From a checkpoint of a small class-conditioned image diffusion model.
Model: activation gelu, patch size [8, 8].
Rows from block 7 of a small class-conditioned image diffusion model, named by matrix and row number. Rows with one number belong to one neuron. Each number is 500 + 40 x the weight over its row's rms, rounded and kept within 0 to 999. All counts start at 0. Numbers have three digits each.
After each neuron's rows are labels from the 100 images, of 14848 (inputs lightly noised), where the neuron reaches its highest value: "colour at peak" is the nearest of a few named colours to the mean colour under the peak. Only what is clearly more common there than usual is listed. The data: photos of arthropod specimens (BIOSCAN-5M). In brackets: how many of the 100.
# fc1: MLP up (model.blocks.7.mlp.fc1.weight, 1280x320), inputs 214-319
# fc2: MLP down (model.blocks.7.mlp.fc2.weight, 320x1280, transposed), outputs 214-319

fc1.194:465470645568440460478470465487459482493456496541546528523559451452436437471516538476510512443492459585398538495583432528485531444517483478489523485434492548522485429476474591438524471506497504477474494588451456501573548519500485516429495441455556433484463477523477519494522582510510550483493526534492450435499490512480
fc2.194:475466645503438489512554522481452441516567564501512571512454445508427541489456469529507503497495459587547471515404494537557466429492543488456527513521493571467512544518512447578461515455462529479527506599475529490517439536504499568512520482540515480485493517465498505499503487484529497525479499501590544526458499492522
colour at peak: brown (48); grey (25)

fc1.651:552494404537547567419522526552478499488522564457540500481494551549531444466496528555519533480483445493510526467595433483422546510517477528471510504483437534506512486539416472573560498440473486538498514391478508530480429519453491522422527502549477510521521526461539601444495561491507495493464511491523465509465386514582
fc2.651:508498469519553529544438520500508473493472491487439465537502471475498387458513483523463494472497486417444522510512522515513494500537487490565515526506446483522481512463457447512507462510471499436479527425571495468517499458474476519632463464461477473377519529501487433465519405522523499494505509524464425485506510481508
colour at peak: pink (90)

fc1.642:523520469537489507491542539500515415532543558517554432570478520525521471549548493463379522418495507481489520456556579514476497465610465461479491434454538574462466541459444408468518471510518518498452448503476460470496510461474476410400464420471533484470486480462421441539515503448499515522449566515533468489490489480476
fc2.642:492538517476542560487505515488504412539518528524563516541455589500490536412374563530441563532467451521529487491526497503562511471522603546523571497532477588488491516483467538512470583463474506510469515554463471485491514480537519522548503500548532521485453526454536507569538526514559483478489462490552545552474528465455
colour at peak: pink (92)

fc1.88:543518489573539524431460560544418467528505539505516521443532560455504517522498455540530432524514529509399501494498553505500523507521466549512411524436474503516453510483450470505494530549522497532393534529503456491563503504511441511436510449476508544592480501488472523401493483448502503562536451500501502484500526469541
fc2.88:559468505539485453498478471524428490565499527497516524447488528463453538461478556512611508489598520482523477498545453473523481520504559563471519454455554533530495556475483500501469496523525571535536479544447460456493514556522469498613562531549529536515469437517542526488430558550474436527437513413576526591528461497481
colour at peak: grey (50)

fc1.678:539511477483459541495476526466476394495454645532590520471491598522538490508542522495483503384511501465545549466556508471440537544579436472540461441510451499476406481556491458487526543436490473524488502435474456462449485466412526478534512524531493505502476492457525550435540521486555537477436521535529455535471500453522
fc2.678:519507454483418594448496488495520494503476446560527603507501507496459519483504510529473485430521465525495501449568378419477505508428514613524525534529484480536492458507540526527488499564502483541485480482452565455467515490531545499511505539533546562461506544537523519519522483553519487522522502461553505459479491491485
colour at peak: pink (87)

fc1.485:506554496486499478553475501481513456519495481515463522534479485512442490544508508499459500573467399516501536465528530489498502471558524509535467557557477526461510435495543513535494389507458497525489559481546555540546455499466543616514490569494528433488491567440534518540529470499537481518496435498489621509435504550506
fc2.485:495522510452574503481536506496501572515550511439491460530549450467424497499495458470507492520448498463505437479560461498488476465482448481494527520470454555563495505492480498464494475496518545547511437554533445480536544513584534546499480504536478479524455488541499472456503501534445467483532522480582562532466451527475
colour at peak: brown (30)

fc1.73:495529437536545535478480511510466446506580490539510524493567534491511472409510527512518543536459614517515552568554586544455553538532415503499462498460486488526451443535460474471547516446459579544476536508536537476545483537517473467522494542461471438523532532472546538449537538496507533504515450564523463494453450443542
fc2.73:544534469436476578479560523465477461545531514493428498510490558535480469438445377554516529515454523519467467482573489567524500470454555560504540448544431519507528502461414481505482549455467572512448532457576446481547490516524460490581548475455522503462487489486532550486521448539535478506474506518477470505496490502471
colour at peak: pink (87)

fc1.646:470515432490399486481563510455515416594519550537521413530458486529456422511492330459428431378513451512523494442519554496458455477634423465522511461518516626469521494512470449532514532505505493463481496507450492496528503446527533464434462486441563474496491450519497492557545532485475528502504515526531460468522471520493
fc2.646:518493486497450433564466465531543496564438460541508473464523499451467517489581575472481480462377500476560512445521465445520499488500478526485516540462537598507510516496559564505514519499485518508526476499399449496498500439528570511457468506499514537506533504535463460548459545543526464527480537447494597503573489486516
colour at peak: black (75)

fc1.202:521495448507476521457550520461541481523487537490517411537510450529502484520502347427436484488549563491526492528533562534532483474522505504497484452514524532471523561503468392506548466481522475483485471525491454522488477468539461510430566523409523501520502463462435514599553527458459463569494509490497501546466468547522
fc2.202:508521506519448463508511500493461395584540449474517571433499531477449544442457567548579513499437521520503484522454432525554480480629512571536532476506516541483525488491488563463490534434524486538549543552488484485487490514521464511495549517500461574551479487506510456291513504515521545511498531427551538574506548470473
colour at peak: pink (89)

fc1.688:483505527469542505484479500486503583507529439476470516469487427566441444530497485485511540503523512526453405466401479474483502463491513483512514449562516534484529524502504499484542490510548492481490483522513538477540498532445454509479520521437484457459533480510479591617517596454472507568519465438558526535483498528541
fc2.688:553516504507494630503478492495489486491507458504458558481527502475555477486550452501508442551442488541527540457550493457500519534484447503476477557536528451516500427537499503472470455529474468505524489525461468534511493514477518533487535532533488480534543503526425508511452467516498507511437511505475534433662462529520
colour at peak: brown (53); grey (34)

fc1.87:557539436523470494520493529488448410536555645528543502504531532494510486491529516534496537409549508507474531446687443483452495468581384485500529442404518571456496459524503478483521541398500508534447483490482438443485474457438448474492430461519484465445467479467489565388533486495497484476460517525544427493505501440451
fc2.87:508483525535503494476492513524492415544490415528531592477484497469459513495548508525376526390558502475489519481506544495540463433640568563488502512507568506539500516514487533516439688596502527506455494545443489463523487516599469563442525484490486517476515523488525530460489478524564453561514483464526547515536512514473
colour at peak: pink (97)

fc1.390:531550360488564496517531567489492435499591526506547485501533589538556549528564466554477468491519521416550529532510467516492497591495507513498463525420466491502437523532474518614495507405489506496441510452518523534466419464548462512562502563529462492449515530493529462503520448517494493475484466554472454492451469453481
fc2.390:519526697522439573487559506450516497518511552531553543509466487484508574489484491612516508557440492660376476487456453508528544461467561511488511472526470546512530429506513502560493575438458552520508492592463488487483511501585535469490524521571543488528505520494502512472529458507556494518479522475543552499440542449500
colour at peak: white (87)

fc1.597:562516529481497529519473506493528507461482595514504560513492550527510479528510414453530520496439401502471502537574450507455486586426545541474479471500439407616494410480553613577506501533484463509527523466519527540467464518528508560534562498521513499444452528496522499530430475547506503519559545532460486449516500500505
fc2.597:543496531471494533495469514470505516430508424572494535524527514470504459426515570420478468502529462446467479521457526513410526536600547497544480485494448423442508557468501472417476510498507405475497494474543481507517476500511484533483575477521460475481442497534519444481591468503498469519469420524499516553560554514498
colour at peak: grey (61)

fc1.111:554472596555510444550451471452453535459492486496480602438495528481515516454502566520547482543457534581449429510494510502518490502400580418541487513444475466502496487488496599432497508549474551496443555496521541546528476519512489531565525572543503479490523486487506467471469497548453569510498533512463480505447478489532
fc2.111:542501507521497437531506472547462549514494546540497588479501463466499555534452366543504483466485506559537529418414474477516500517674533465423515576546555481519532631513548510560537417521506521535486467481448512525463515494511497548459457525565491513532535512524481462502497540509538528558523522498532501441519475495536
colour at peak: white (81)

fc1.208:513426489500575431561469447514452505532474504522485565482541492431511472525534430561564460491524501506449517501480528493536505559381592499522421532470449424467486470457475500567474551515517540507526480460546525481461454491509564531543562504501493534516534498491523473541495541535495532542434490522444471418467557510489
fc2.208:518417511493526428555507532481522474509513520525536490498474465548494477442501539535513516529493482495535475480536451474506513534597551553505554500501509544533555619469448511445561501517512494539534545533539462510475449471530535525513518493505519436479527506505540508516540426452513506416572485517545425530511476472499
colour at peak: white (63)

fc1.547:462488474516450507540557507470513437480494509573586479529468489509517433545526511532422541489486477497493530527546477541462549481585460469494468467464514560481472467475485517501531434519496492449456447487468431497540521470509423475350461450432531454470498484480421493503538510443494501577499482544551447499491475522469
fc2.547:499536540516489518542528524461452480527536577531555489507468524469467540509451582556510483589458532548526461523444475510629514463471553521492569526528493528446508543540528501534487572453464545566479497522493457490482534515558536541490485492573557543564505485514487456545537538507533542515470509480584544531489551469470
colour at peak: pink (94)

fc1.58:579535492530509507556532460476491413508539550519478529539503618481529525493545515491491532494403553520542562518560635479499533487541441480492486546488519431518473413513487502515530406552474487537471542418470514506485454457509489510432497519474515459466502486474536518557514417504495578481476463518506444493506474456476
fc2.58:518533487478493365530489469530477525600460600518486541513514521462502553442517394577509497440532521564462514512421449451500527484544520453496507534542522532519493613496511535495500501603466520514475489550457522508458498501547535554406515523523463500494506488532497518374473515520541525538516482471554524478512500501522
colour at peak: pink (90)

fc1.448:430532488479532469502556461559473474472515524450461485475447485555442406524537501538435511487522573514485493488496493492487498481496536516462466404486499464397446440480444515501485514520505559506537509511482504446506592549496559536525562478466508473520463475512496557429486513488491565506564546504613430471530519548489
fc2.448:478568549551514456520445500393476560467461452543510497458568479450495439492488497509441455477488524555499481453473483459554494510534467474513536563492502518587434547465522506518526548540511566486554467435482519487509413532532537532474492543501558489504490518532437524511498541516539571543400488489439441445510437433568
colour at peak: grey (36)

fc1.213:480438525454543475475489417419473520517465484527500495505456554512576447487493472495514449441489512541554531572518537459436573566477553518527487475468491505519505445518494557579465544572433526557528557509470500551523484580608547514515568552506526426483537506524513554598515473484473503562520497540495518472447533505530
fc2.213:470482549494552534469501570535586514547494497463511514500549520450598468447505525499442510448508549548539463532562552469433471506546595523469473514530499524512536504484503517437517498479491510578564509534507520512513455530453497498578517435470464420506520541472527532580480516553541470501553518495494528543505485512493
colour at peak: grey (70)

fc1.260:516522396509466411532571551460507456491511521439514450449465464492471410453464539497490493452633520486459458525501422499500527481520526445544538486551546540462540515476544497533575429472520462482499453563506461494560547490456469517555509477526529539483493483485481542463550563470495462528431551446547488548491494524461
fc2.260:510346414524444439484509511511474548490483464538482532439515459499511490479480529521540521452576534464442543466415472463545504513483458449449527477546516537469519475512540505508532518521517596522480505535439473483462489534472544504486477487573496545458513519530467476429441482505504525570493489539513531473504458453479
colour at peak: brown (73)

fc1.46:546482553457488530497491446532513526523520490522499565565552528494490541543454502535537509492501437521510451547481454435541462465461517527481570427497450518570566433480434514556438506603504434427490512441519495495467498470451496548518588477539556584515461498490506569494567546499466459466539494417475540536433419558554
fc2.46:607482572567434511534502515460528542506468491477507443556460562524508589486519501459469471575495456487477483517531464479531530486469460470465438605517475480429576490522438524450555477488495473481441471446486512488427504440524530555531501512536458587544484533469493509469379503525531543572472530416465529466470603496512
colour at peak: grey (59)

fc1.223:589535479509575460539535514474516480522539555530527513481515522533503499412410500441471551426466552522599498604562455500495505479486458428487528556541588496501501479501440458478544465509465518538568497466447526491418443525455510530511504538489420492546523527510523520473481459467485479523489437476520532526461443443579
fc2.223:464539519541428490476476473471467522505542546514545503515522503489522519511495605522509528538497564556420480543418459556513491518563574482492556455558506568465502618539483503463600532549480527510479530562490510522497526532446544504565531543576512474556519552494540525470500496443522574487488516509526521482479524446493
colour at peak: grey (66); brown (29)

fc1.343:436469475539489480407517472470511531549446465471515474509463446466477430552509430543465429477534458481455436497475527536572509480436524505519476479460471509559511402450514525511487477553491477426485473514522482553529495541549537557438514494436503490506493491501491471601521581481459474546536512476483531500456521513459
fc2.343:490494482483494495479442508574581521466520523512486389493484540530483442447523541509460518472557438407537517489522553492503442464536499544528494530498478567496494497467435480508547445466553472365511471504463457468527434505476492501565496456395537457493492490506506481596501445504509447499479474499503490522496463486520
colour at peak: grey (77)

fc1.572:487531504486514481573504478462521507492524448516511551490475458577471458552512547487495583487419498531480451520520527474460491501515497441431538459470457480473475424482521576481484417491414468421511555522480597494461481480482477497478526506493497486449467463462548534531573485437561503515494517399468406471456456490532
fc2.572:503521491512536513537461497532501536486501486434496514439542463444539556458501464459526452478477548550495527548516487476434497533532468458472472504470485463482483567454546470497473447534446507425511472536468419493468504498556509456437509519525490514543481517540471446465424487549386524476538516384519412529524495570485
colour at peak: white (65)

fc1.386:503533480449459537511532469493482495451502402461512473440547490523513419493529549468546499550431528515545560544472552488453526533497484512505435528487445595548465439534498537479442514462458531523464502471516535537479473518541542489402519435525448454434560539470509517569505451550545516539532469552489473532476447500590
fc2.386:449477546529540532461525518502533455465561581528447448526470493546510411461502485508528484545510520504500496511566550503494527521445535543545458482472460568502451607479463453452581550478494494451468515557552487492510483486509507444457545437479470425499490536516490521557495486504471474505502483510450437504518497481493
colour at peak: pink (92)

fc1.507:476560524526512569517492486538487515446520462453464481450506481474502508501516509587482446496455480504508480481418529522498475488456526460462428453512505513532553474460529580452489468465476506495449467470535509556488469534507500515543491527515445536458504484513528460533516529543522464524549482494439498482487470443494
fc2.507:536529564516496516532475503516522470408456514508490425496470493550479449498507507567493511516580549400606519483631503533452514474485505505543520589467554500486561522440509458499448482629516436507521507446466533553479495504553496494434517533496483501497530493501523472519417472474497465483465519462526530525540504514511
colour at peak: white (69)

fc1.151:528473524507533495496536461467461525451511539477521528547533466485551457518513417590477402562472446515471536496559500449480505536464523496457477519512461486501456377475567523527483522573430516520532490517485481593452490526490468585447584509526624526558522508455465530554542554562559546558465490527489566534526505506478
fc2.151:528525500445518532482475552527515440513492517524474401555461506532515430438455569585469579551484455526459473506469542502453496479467488566537491465518413570473498530468490487503512570483436551550492510526547509499516465529558457507527584522495427437345477464477498533572531414478456485462533498527536567514524562491433
colour at peak: grey (40)

fc1.292:517526428518614560537561493449436473510515659557494538469457542484532452483424399478501487557478556512549583588609482516470540522501502468499446501460490460536491504499467543475562515460470505504492496408537498473487487509467492506480472498525438529508499495493513476432516539520544457552534442505476464459478459446533
fc2.292:474504527518521458494489494487512480498505447438461451573500512504502510518531495451358505585521554548536472533427497509572453487562555516512479379474499476520504486519475438462478566502507494485478503516408547457501528496518390475404533466475521473430490542508550543508501486527529485490502478483473526495522498530507
colour at peak: pink (97)

fc1.537:545476488493420456539537529459500401474558448507500450514495550494481477524538435489451443522501517459518479536499541475557495476493509418528483436490509467496444521470554546486515392484496531538451482450510508516467477478506551541467428471475474508376531499477472459548538462509492576448448515530507498564458491492415
fc2.537:508507482520434466540515452499445581502526491479488497484519516506518570529444602544510549466515495502436529497483429476532484487565450433457551455533517596493469491487538480529541498519460551477420533492470501460472493517502556491483464464599552513584521525545450433445488543506546536550492511523566480507430554521536
colour at peak: white (61)

fc1.398:527531529529509475467517532515558552523510556538558471509505506560513530541522518506477508512528547483486511506496387471531442489532529469492530488580455589416491548460513435516514450479522444509528501518407515474485481443434403431428527526495535456507466478481510491491509512464478518487441538466580489515471481493486
fc2.398:472500456477463480494439490500484466539481533465488541494488539484436531476532529532499505385537506517529515542514511487539442462448561529518540531494504510514501603477489551510478377429493490498482520498537533462502552504501499550468514473479539558479501490509517569497509543555503437484480518473527540503512503517453
colour at peak: pink (94)

fc1.499:483551564503520563492501458469526494581482580492507493518532456517458463525448409550518514501488521538555520541532429462505505472520495585488436506558389575517552469454452517500427439428431481484457484479454472563478513494456420501397522539449455465554537491512489540542496554477490467542497451451482495517445486486544
fc2.499:551499507477522506507480432485520501490460473547483418479498508495500390495536443432490474474558456461497504477457515464499470483380446513499448501479463451556470410529470538471472531564517481515496489411457467490486534444454365447432482503440504421478494513500539501526457506515505462537473526459376521512533435555475
colour at peak: brown (71)

fc1.599:547582465470458476487483553476517384549522568444539517498497485556459486526521445472452489464474524506471547509554472475448454547661470509509446527555518547461464505533448487490524498462493505557500490482487458528434484475504450437342564504510497481495547496497497474442472600496532511495514487497453470497447464509540
fc2.599:440525511537592496458521521527503437513531478445512551531449540543481469496536663504442587406464469515548523535487660496469533498484489503518516523457475520485509684498486473457487427512472428476527471540598520559494486497458438541418534499492474466483481469471492558517484491505479452507468448474507489520471535471483
colour at peak: pink (97)

fc1.10:498530414491465488512549505451503518504523472526566462552491448543447425560521498498432543495536501436460525488535517448489507516444477454521537440504571471464508487499508498461551464380543477533548470527540525497487536458503405540536447484505524492504571486478486519474561524533459512487509524518535529532533465543480
fc2.10:478518459499523535501517517501463488529500536470495588489474473526445476474529413559431493465411447506501465459610458457491453493576548505470529483510588513511546556506533467549512540543486553482485520520438462445572470527517463531532510485477549508465507536464536547520481523472567461498451526511529559539545504472465
colour at peak: grey (26)

fc1.396:497498546466413537543453445470515456496468506447490551453516530444552578501551533535531445477497475482541506531459534523489504517483466601503458504496479556483439477501481515497491558427480523490480508485510513483491439505457517465594542539463487561493468529470518470471470566563513557503519517475444453520464455522541
fc2.396:519461568523457523523503559519586481529493575574506518515425465521514485486474560558501476528573473434510516489508496530550509484473518604508457498544527516531513496497496467507469413594506509534526470540565520469546504513554506493524543528491504541483463449473500512519540485488554488538457418492528494489490562397490
colour at peak: pink (89)

fc1.44:428571431582548427467537553511453622564496542531552538547424473452538429480492519546467463508519573474458444397517528470516537511476618451468406521521465472533465459525581572563475480533459424479419522520470460547578515488470429550464451459428491514495489458496476501515469510510477513610495429523524558536489480570531
fc2.44:442559443416596459444489494494478458528504432509487506557503492560511437535543596543469517444486571444511544442434503519455486486511493536526524489483438514449427488541525501459498530460459457535433440551533506556592461493571422510416455469433485494480465501466490558483558487473467522460548561546487607455477510466445
colour at peak: white (87)

fc1.127:536560504489525487547489499499462491521528526543542470538527493568483489513531545431451517461478529528516514546548502496460525517534531552507522507485557494442483479538517475495566452426518499446483482465520488539477457514451465480415485541411464418487477531479506485431451512520510550479545469513547470513472433449483
fc2.127:552542534463546521522518525485480431534475478539563410533471504495466453472517504502485519487465490499452467474482455517481513494534585576566504464617507506492555438483477479488512439546501462510477488526464483543513488496586510536637511523482498491481488522508497493514528434508508512508440492467507433453468565457463
colour at peak: grey (67)

fc1.686:522493487548483556565461479493511547526471567512476485511498560453514430496551454499528477553538521545513541555509532492462583550452534568481469514482488494533475493520417581557461599519496500503415516452502514498516482522507537578465508547558559482494529489453537531480531465522474484533533466593560491532507473508539
fc2.686:540507441528417533489504535529505525522494512419505383533457544544555464517441563535514501538579570492481432525470400523509527544556523488460528474551444510490521398510465534485508568542469508437463528524461498467524535516503575553558492502506507457479536508553467522525491463437521508506489495512457487512536496506550
colour at peak: pink (90)

fc1.367:471565484455529465541501545525490473476550621531495568424469471573481473506534528483447476475506448458457433505599477508470447544498468442465531480457544542454467538549508513562571527486526469484507471505493510545522458454484490476518509515470521498419463501512536465344524546532490533473482529532499460480476439489530
fc2.367:459502485531546503473505497478491444505515393524591571446472452441458486488488490516426553384523443474514563487421642496560526498450555498518512497519553540501526452547497517489405557491548514526476504532470476545507538527521547515557532578528472513480464499454531483387547420464525534479453494522538532552453533485388
colour at peak: brown (68); grey (28)

fc1.581:491496541459499491421449480499459502538437541467469510463536534482465477545506494527595444539550434527442440483496566503533455497471535538448481476527510547503497484529570619561492555569503483523494574551499507565511522543511551545476571528459472549496512497507509510462490561537492632568545543484473502452482518558489
fc2.581:482462564482559498476509536529502468535541495526526445499437470533470391482467482599592452556604529496559550499504430492500512434562538565503463588549502535470509494528500440511505526530523461488498503511540517518515436523570514515597532512499460490498518514498545485530547447481469503496506471499558463535477492461473
colour at peak: grey (61)

fc1.224:544525480563528482513536523495521458565524557560491507541525486494493507519481453399454584528512510513515549554614441482512478475561518501484524479503505469490460527526472447435541385403489437433469479495462471494488472420457460529423465478481509424530444480450479509425517477450465457451448435434551485538503517435459
fc2.224:546472578525516490552471478514501467460510468452493648445501499497511518496523588503503481473567504464527501506503474492544490480475541541431505525476532551531508454490521596576463451577514494488529467471452487516475477517513510495592478532490493549514526498497466418424485609525526542542505504464575581519496463498535
colour at peak: pink (91)

fc1.177:504472512537441534476543453400435477536450476546501501505499499529446398492499505504447518565478472499510509487536527430536544505552567485524486495476497569558470442516579520599515421543475540487515476532506509493502519514508494578503435520502499506444449483507533544564585528465527543525447446462567466556509542504485
fc2.177:509464526448496574486484551565482456501542486502507459476469517477454462527484504508495416535503512466466503442444526426538458531450499513505486557515446501517500526549497454422484486456465499478506503550476481517498514521520506503521492478524529506461434517476497531516488513548454482442533493437481462466499450523478
colour at peak: brown (34); grey (29)

fc1.7:491505452506544475587469507479441472485527491528547579461551577471556487447509582546517554424504524521500465549499515460456498562414551497506492565456515474478513411537508491577526484486474492489518514429511533512433451525444515552523535536471464464441494512457527562520463485535525442567523547522515447499500425464457
fc2.7:532505490499535528490480557505523500514507446499490501467480526495518534430511366598496462485487527483548493509600561505496504497608524568491551433506523505544499548475515514451476554500490520497481530428527442515492463468536434518440499536509486468506517492526475551508470425532520427444511487502435480450494490515498
colour at peak: white (75)

fc1.170:466446503550523536476513481527552558532446559514467514530457451526502480570365505547490503489456421472455456475503545524510460425532548478465463471439559475525593506460532527529486453525487453394519391557481471497542526547493512547464495455473508562565469493492489463513487539464483475542506514458479498498512427579468
fc2.170:448502505478487603455502529479504402516533401477554514553472456528468536472496457565471609449434407495496565507554433516508496433387554518578519445479488502486522499483473447468442508456492493468480534580493544495529499533551478567502537423539523514411446517499533581560546492463549507465453477499519522530450536458438
colour at peak: grey (67)

fc1.623:450499442486431459500494417468491533534474506491439558513482523581533459465432481495527457412538481544552527525480512550562532416468540561535445562469506507486524494548453509494512481449477511582513511473473493449483501589475529446569598476542545452537466536471515539421477510490519544509529515469505508500487417501472
fc2.623:468481467497455513505519579517538494504522483527542546518498523399577422481528520488491484508538411535497461454517491547566505406483516537495543523528528502510514451543508503525509492586486510550525523519503537452482469561528551428451555500540450418502456443496478490461536557560510558501497496460505518485524551521584
colour at peak: grey (41)

fc1.624:518531482546455477513511533491503456519563457501530468506523429581452449466495505516475527501536556528522505519558525476522552465528442534532493440509580563514512495519499513436488463444504495508496536449454502586480494473504455538476472493481452499520596499458547550454536443521458539470492412532550470585489501488519
fc2.624:587521478498440568544462514523441482550488501486509425486526406437541535473517493493534435472535519510462478525423448522563477520451565464460575430561489528503537480526541535545504487522515534533482513447466442528485543504509556495524502550531528567576509475520477508519522522499527510504456535519524515440485497501525
colour at peak: grey (50)

fc1.346:558544412487506535584489484433535426538560534530522480528488525510416523445517509497447562534527520515526516506493412490424502544536399540540485503515476506503490508500526527484589453429465483545467489470482500520483520441436453503474489510514516466476472495461521525477516475480445470464468489513510475483493494438404
fc2.346:523519435498495458508458485474463503543517427458452537478496525490524569409501427516510445435555488436517521484615463467580466476425550560511547433510474597544466445499410596498474528557522524503478503489430519487483524475555445466587527480490462550464471515535476490523446573519487459524543545438495553543515458501488
colour at peak: pink (91)

fc1.638:508552441485441437483524519433475411517552491497547505510512537501463524495488454474507527469531552477493462479500536472477426484512406418511561458541569585494488484516490482588572417441464499521516511542484540464449511444485466486551513508492511514449488464470564516464526553523490474495474504469540505462524485427499
fc2.638:491482488533437453506479513510471533490482508552524586450508507474517556529523580517524468490544541484509538441484423456532523499547503489457504473516520551485474486525517543464428481521492536512452492479459499445483485521509535501526514554553525544518503499505463509435459410519520498528507493489533571541543524523512
colour at peak: brown (47); grey (25)

fc1.562:506556565472527529511465481490446447515536572547543506474534535554554557431516479533531475456478596530513497542509459501446504515576472484537461531427476502559484461545480480511497580506486532509443519488501538535467467501527518460488493482432487490494459507465436475414573461514507556536553501513455449519434431458519
fc2.562:486546525514525566431555529483488449547525489540527510538442515503467547449451547558502508551475555552494467526645431505568539473495570542545566456562491584468514504469500496487461627457470530587489515517480497481519524516532549510510510501529552543464505510516545494469526449470560495519479492463552562523443550461509
colour at peak: brown (55); grey (28)

fc1.511:512477431580436533508564563453467476528438475479543544450457438544555471529546509429589490446553514476532530470463497499542564486421529455541448568501472443436500472489507484517467535492519474499512445536482552504483540528451513533503480524565462431485544494492555451394487585513505569478541522552564457523536564436487
fc2.511:517476440424516485514482489538501508449582529555471494506537466494454499487511512500574452504448492541475477486477491478515445474532460411523570454485440543588497430463506526494535500429538439522570552524584518576458445516554503448584516536609542372483504504510566505456552449517486473500447517502488519502485473605503
colour at peak: pink (87)

fc1.749:454513503546461480475538528471554495559511530551551519569483435539521509523462442537486570494576547484485477536432504501553516431464560414510500438450473474464513525502477511537504450464536429490490467478489498507466526483522504522469523436450464492510479475483438478465567533452471473455467516487510510530476465504463
fc2.749:495537484435527575509510530461517457537539514496560506560430560543511450431516502543544442548546532489513485556516463548580507476434556542520552481536441503522531552479440471509447464418508462541488557511514539478569578507530522506553522445548573513492460493494526522527522473501529412500500470448491537519510541449472
colour at peak: white (75)

fc1.131:526519475475528470554564545427451454499512489450609471458488535466460442507521529499416468451474543498494494528481470484437542503514463473531537504522495521502568442434544511463483500548462548492540538472486504532456489409548489557527481540522477495467570473500544502455524519525493455528524466503596514465429458475536
fc2.131:474510515504531489543379457528460489471483503505491498386524439550462458461483464484477555485487486473428493497477542481501497480489457482505505496467506507524550427434579532538605515450493555442443480484498450484532443463533484496535392530566481521490511474501488455478448515519543456458439549511501503487525478458406
colour at peak: brown (48); grey (42)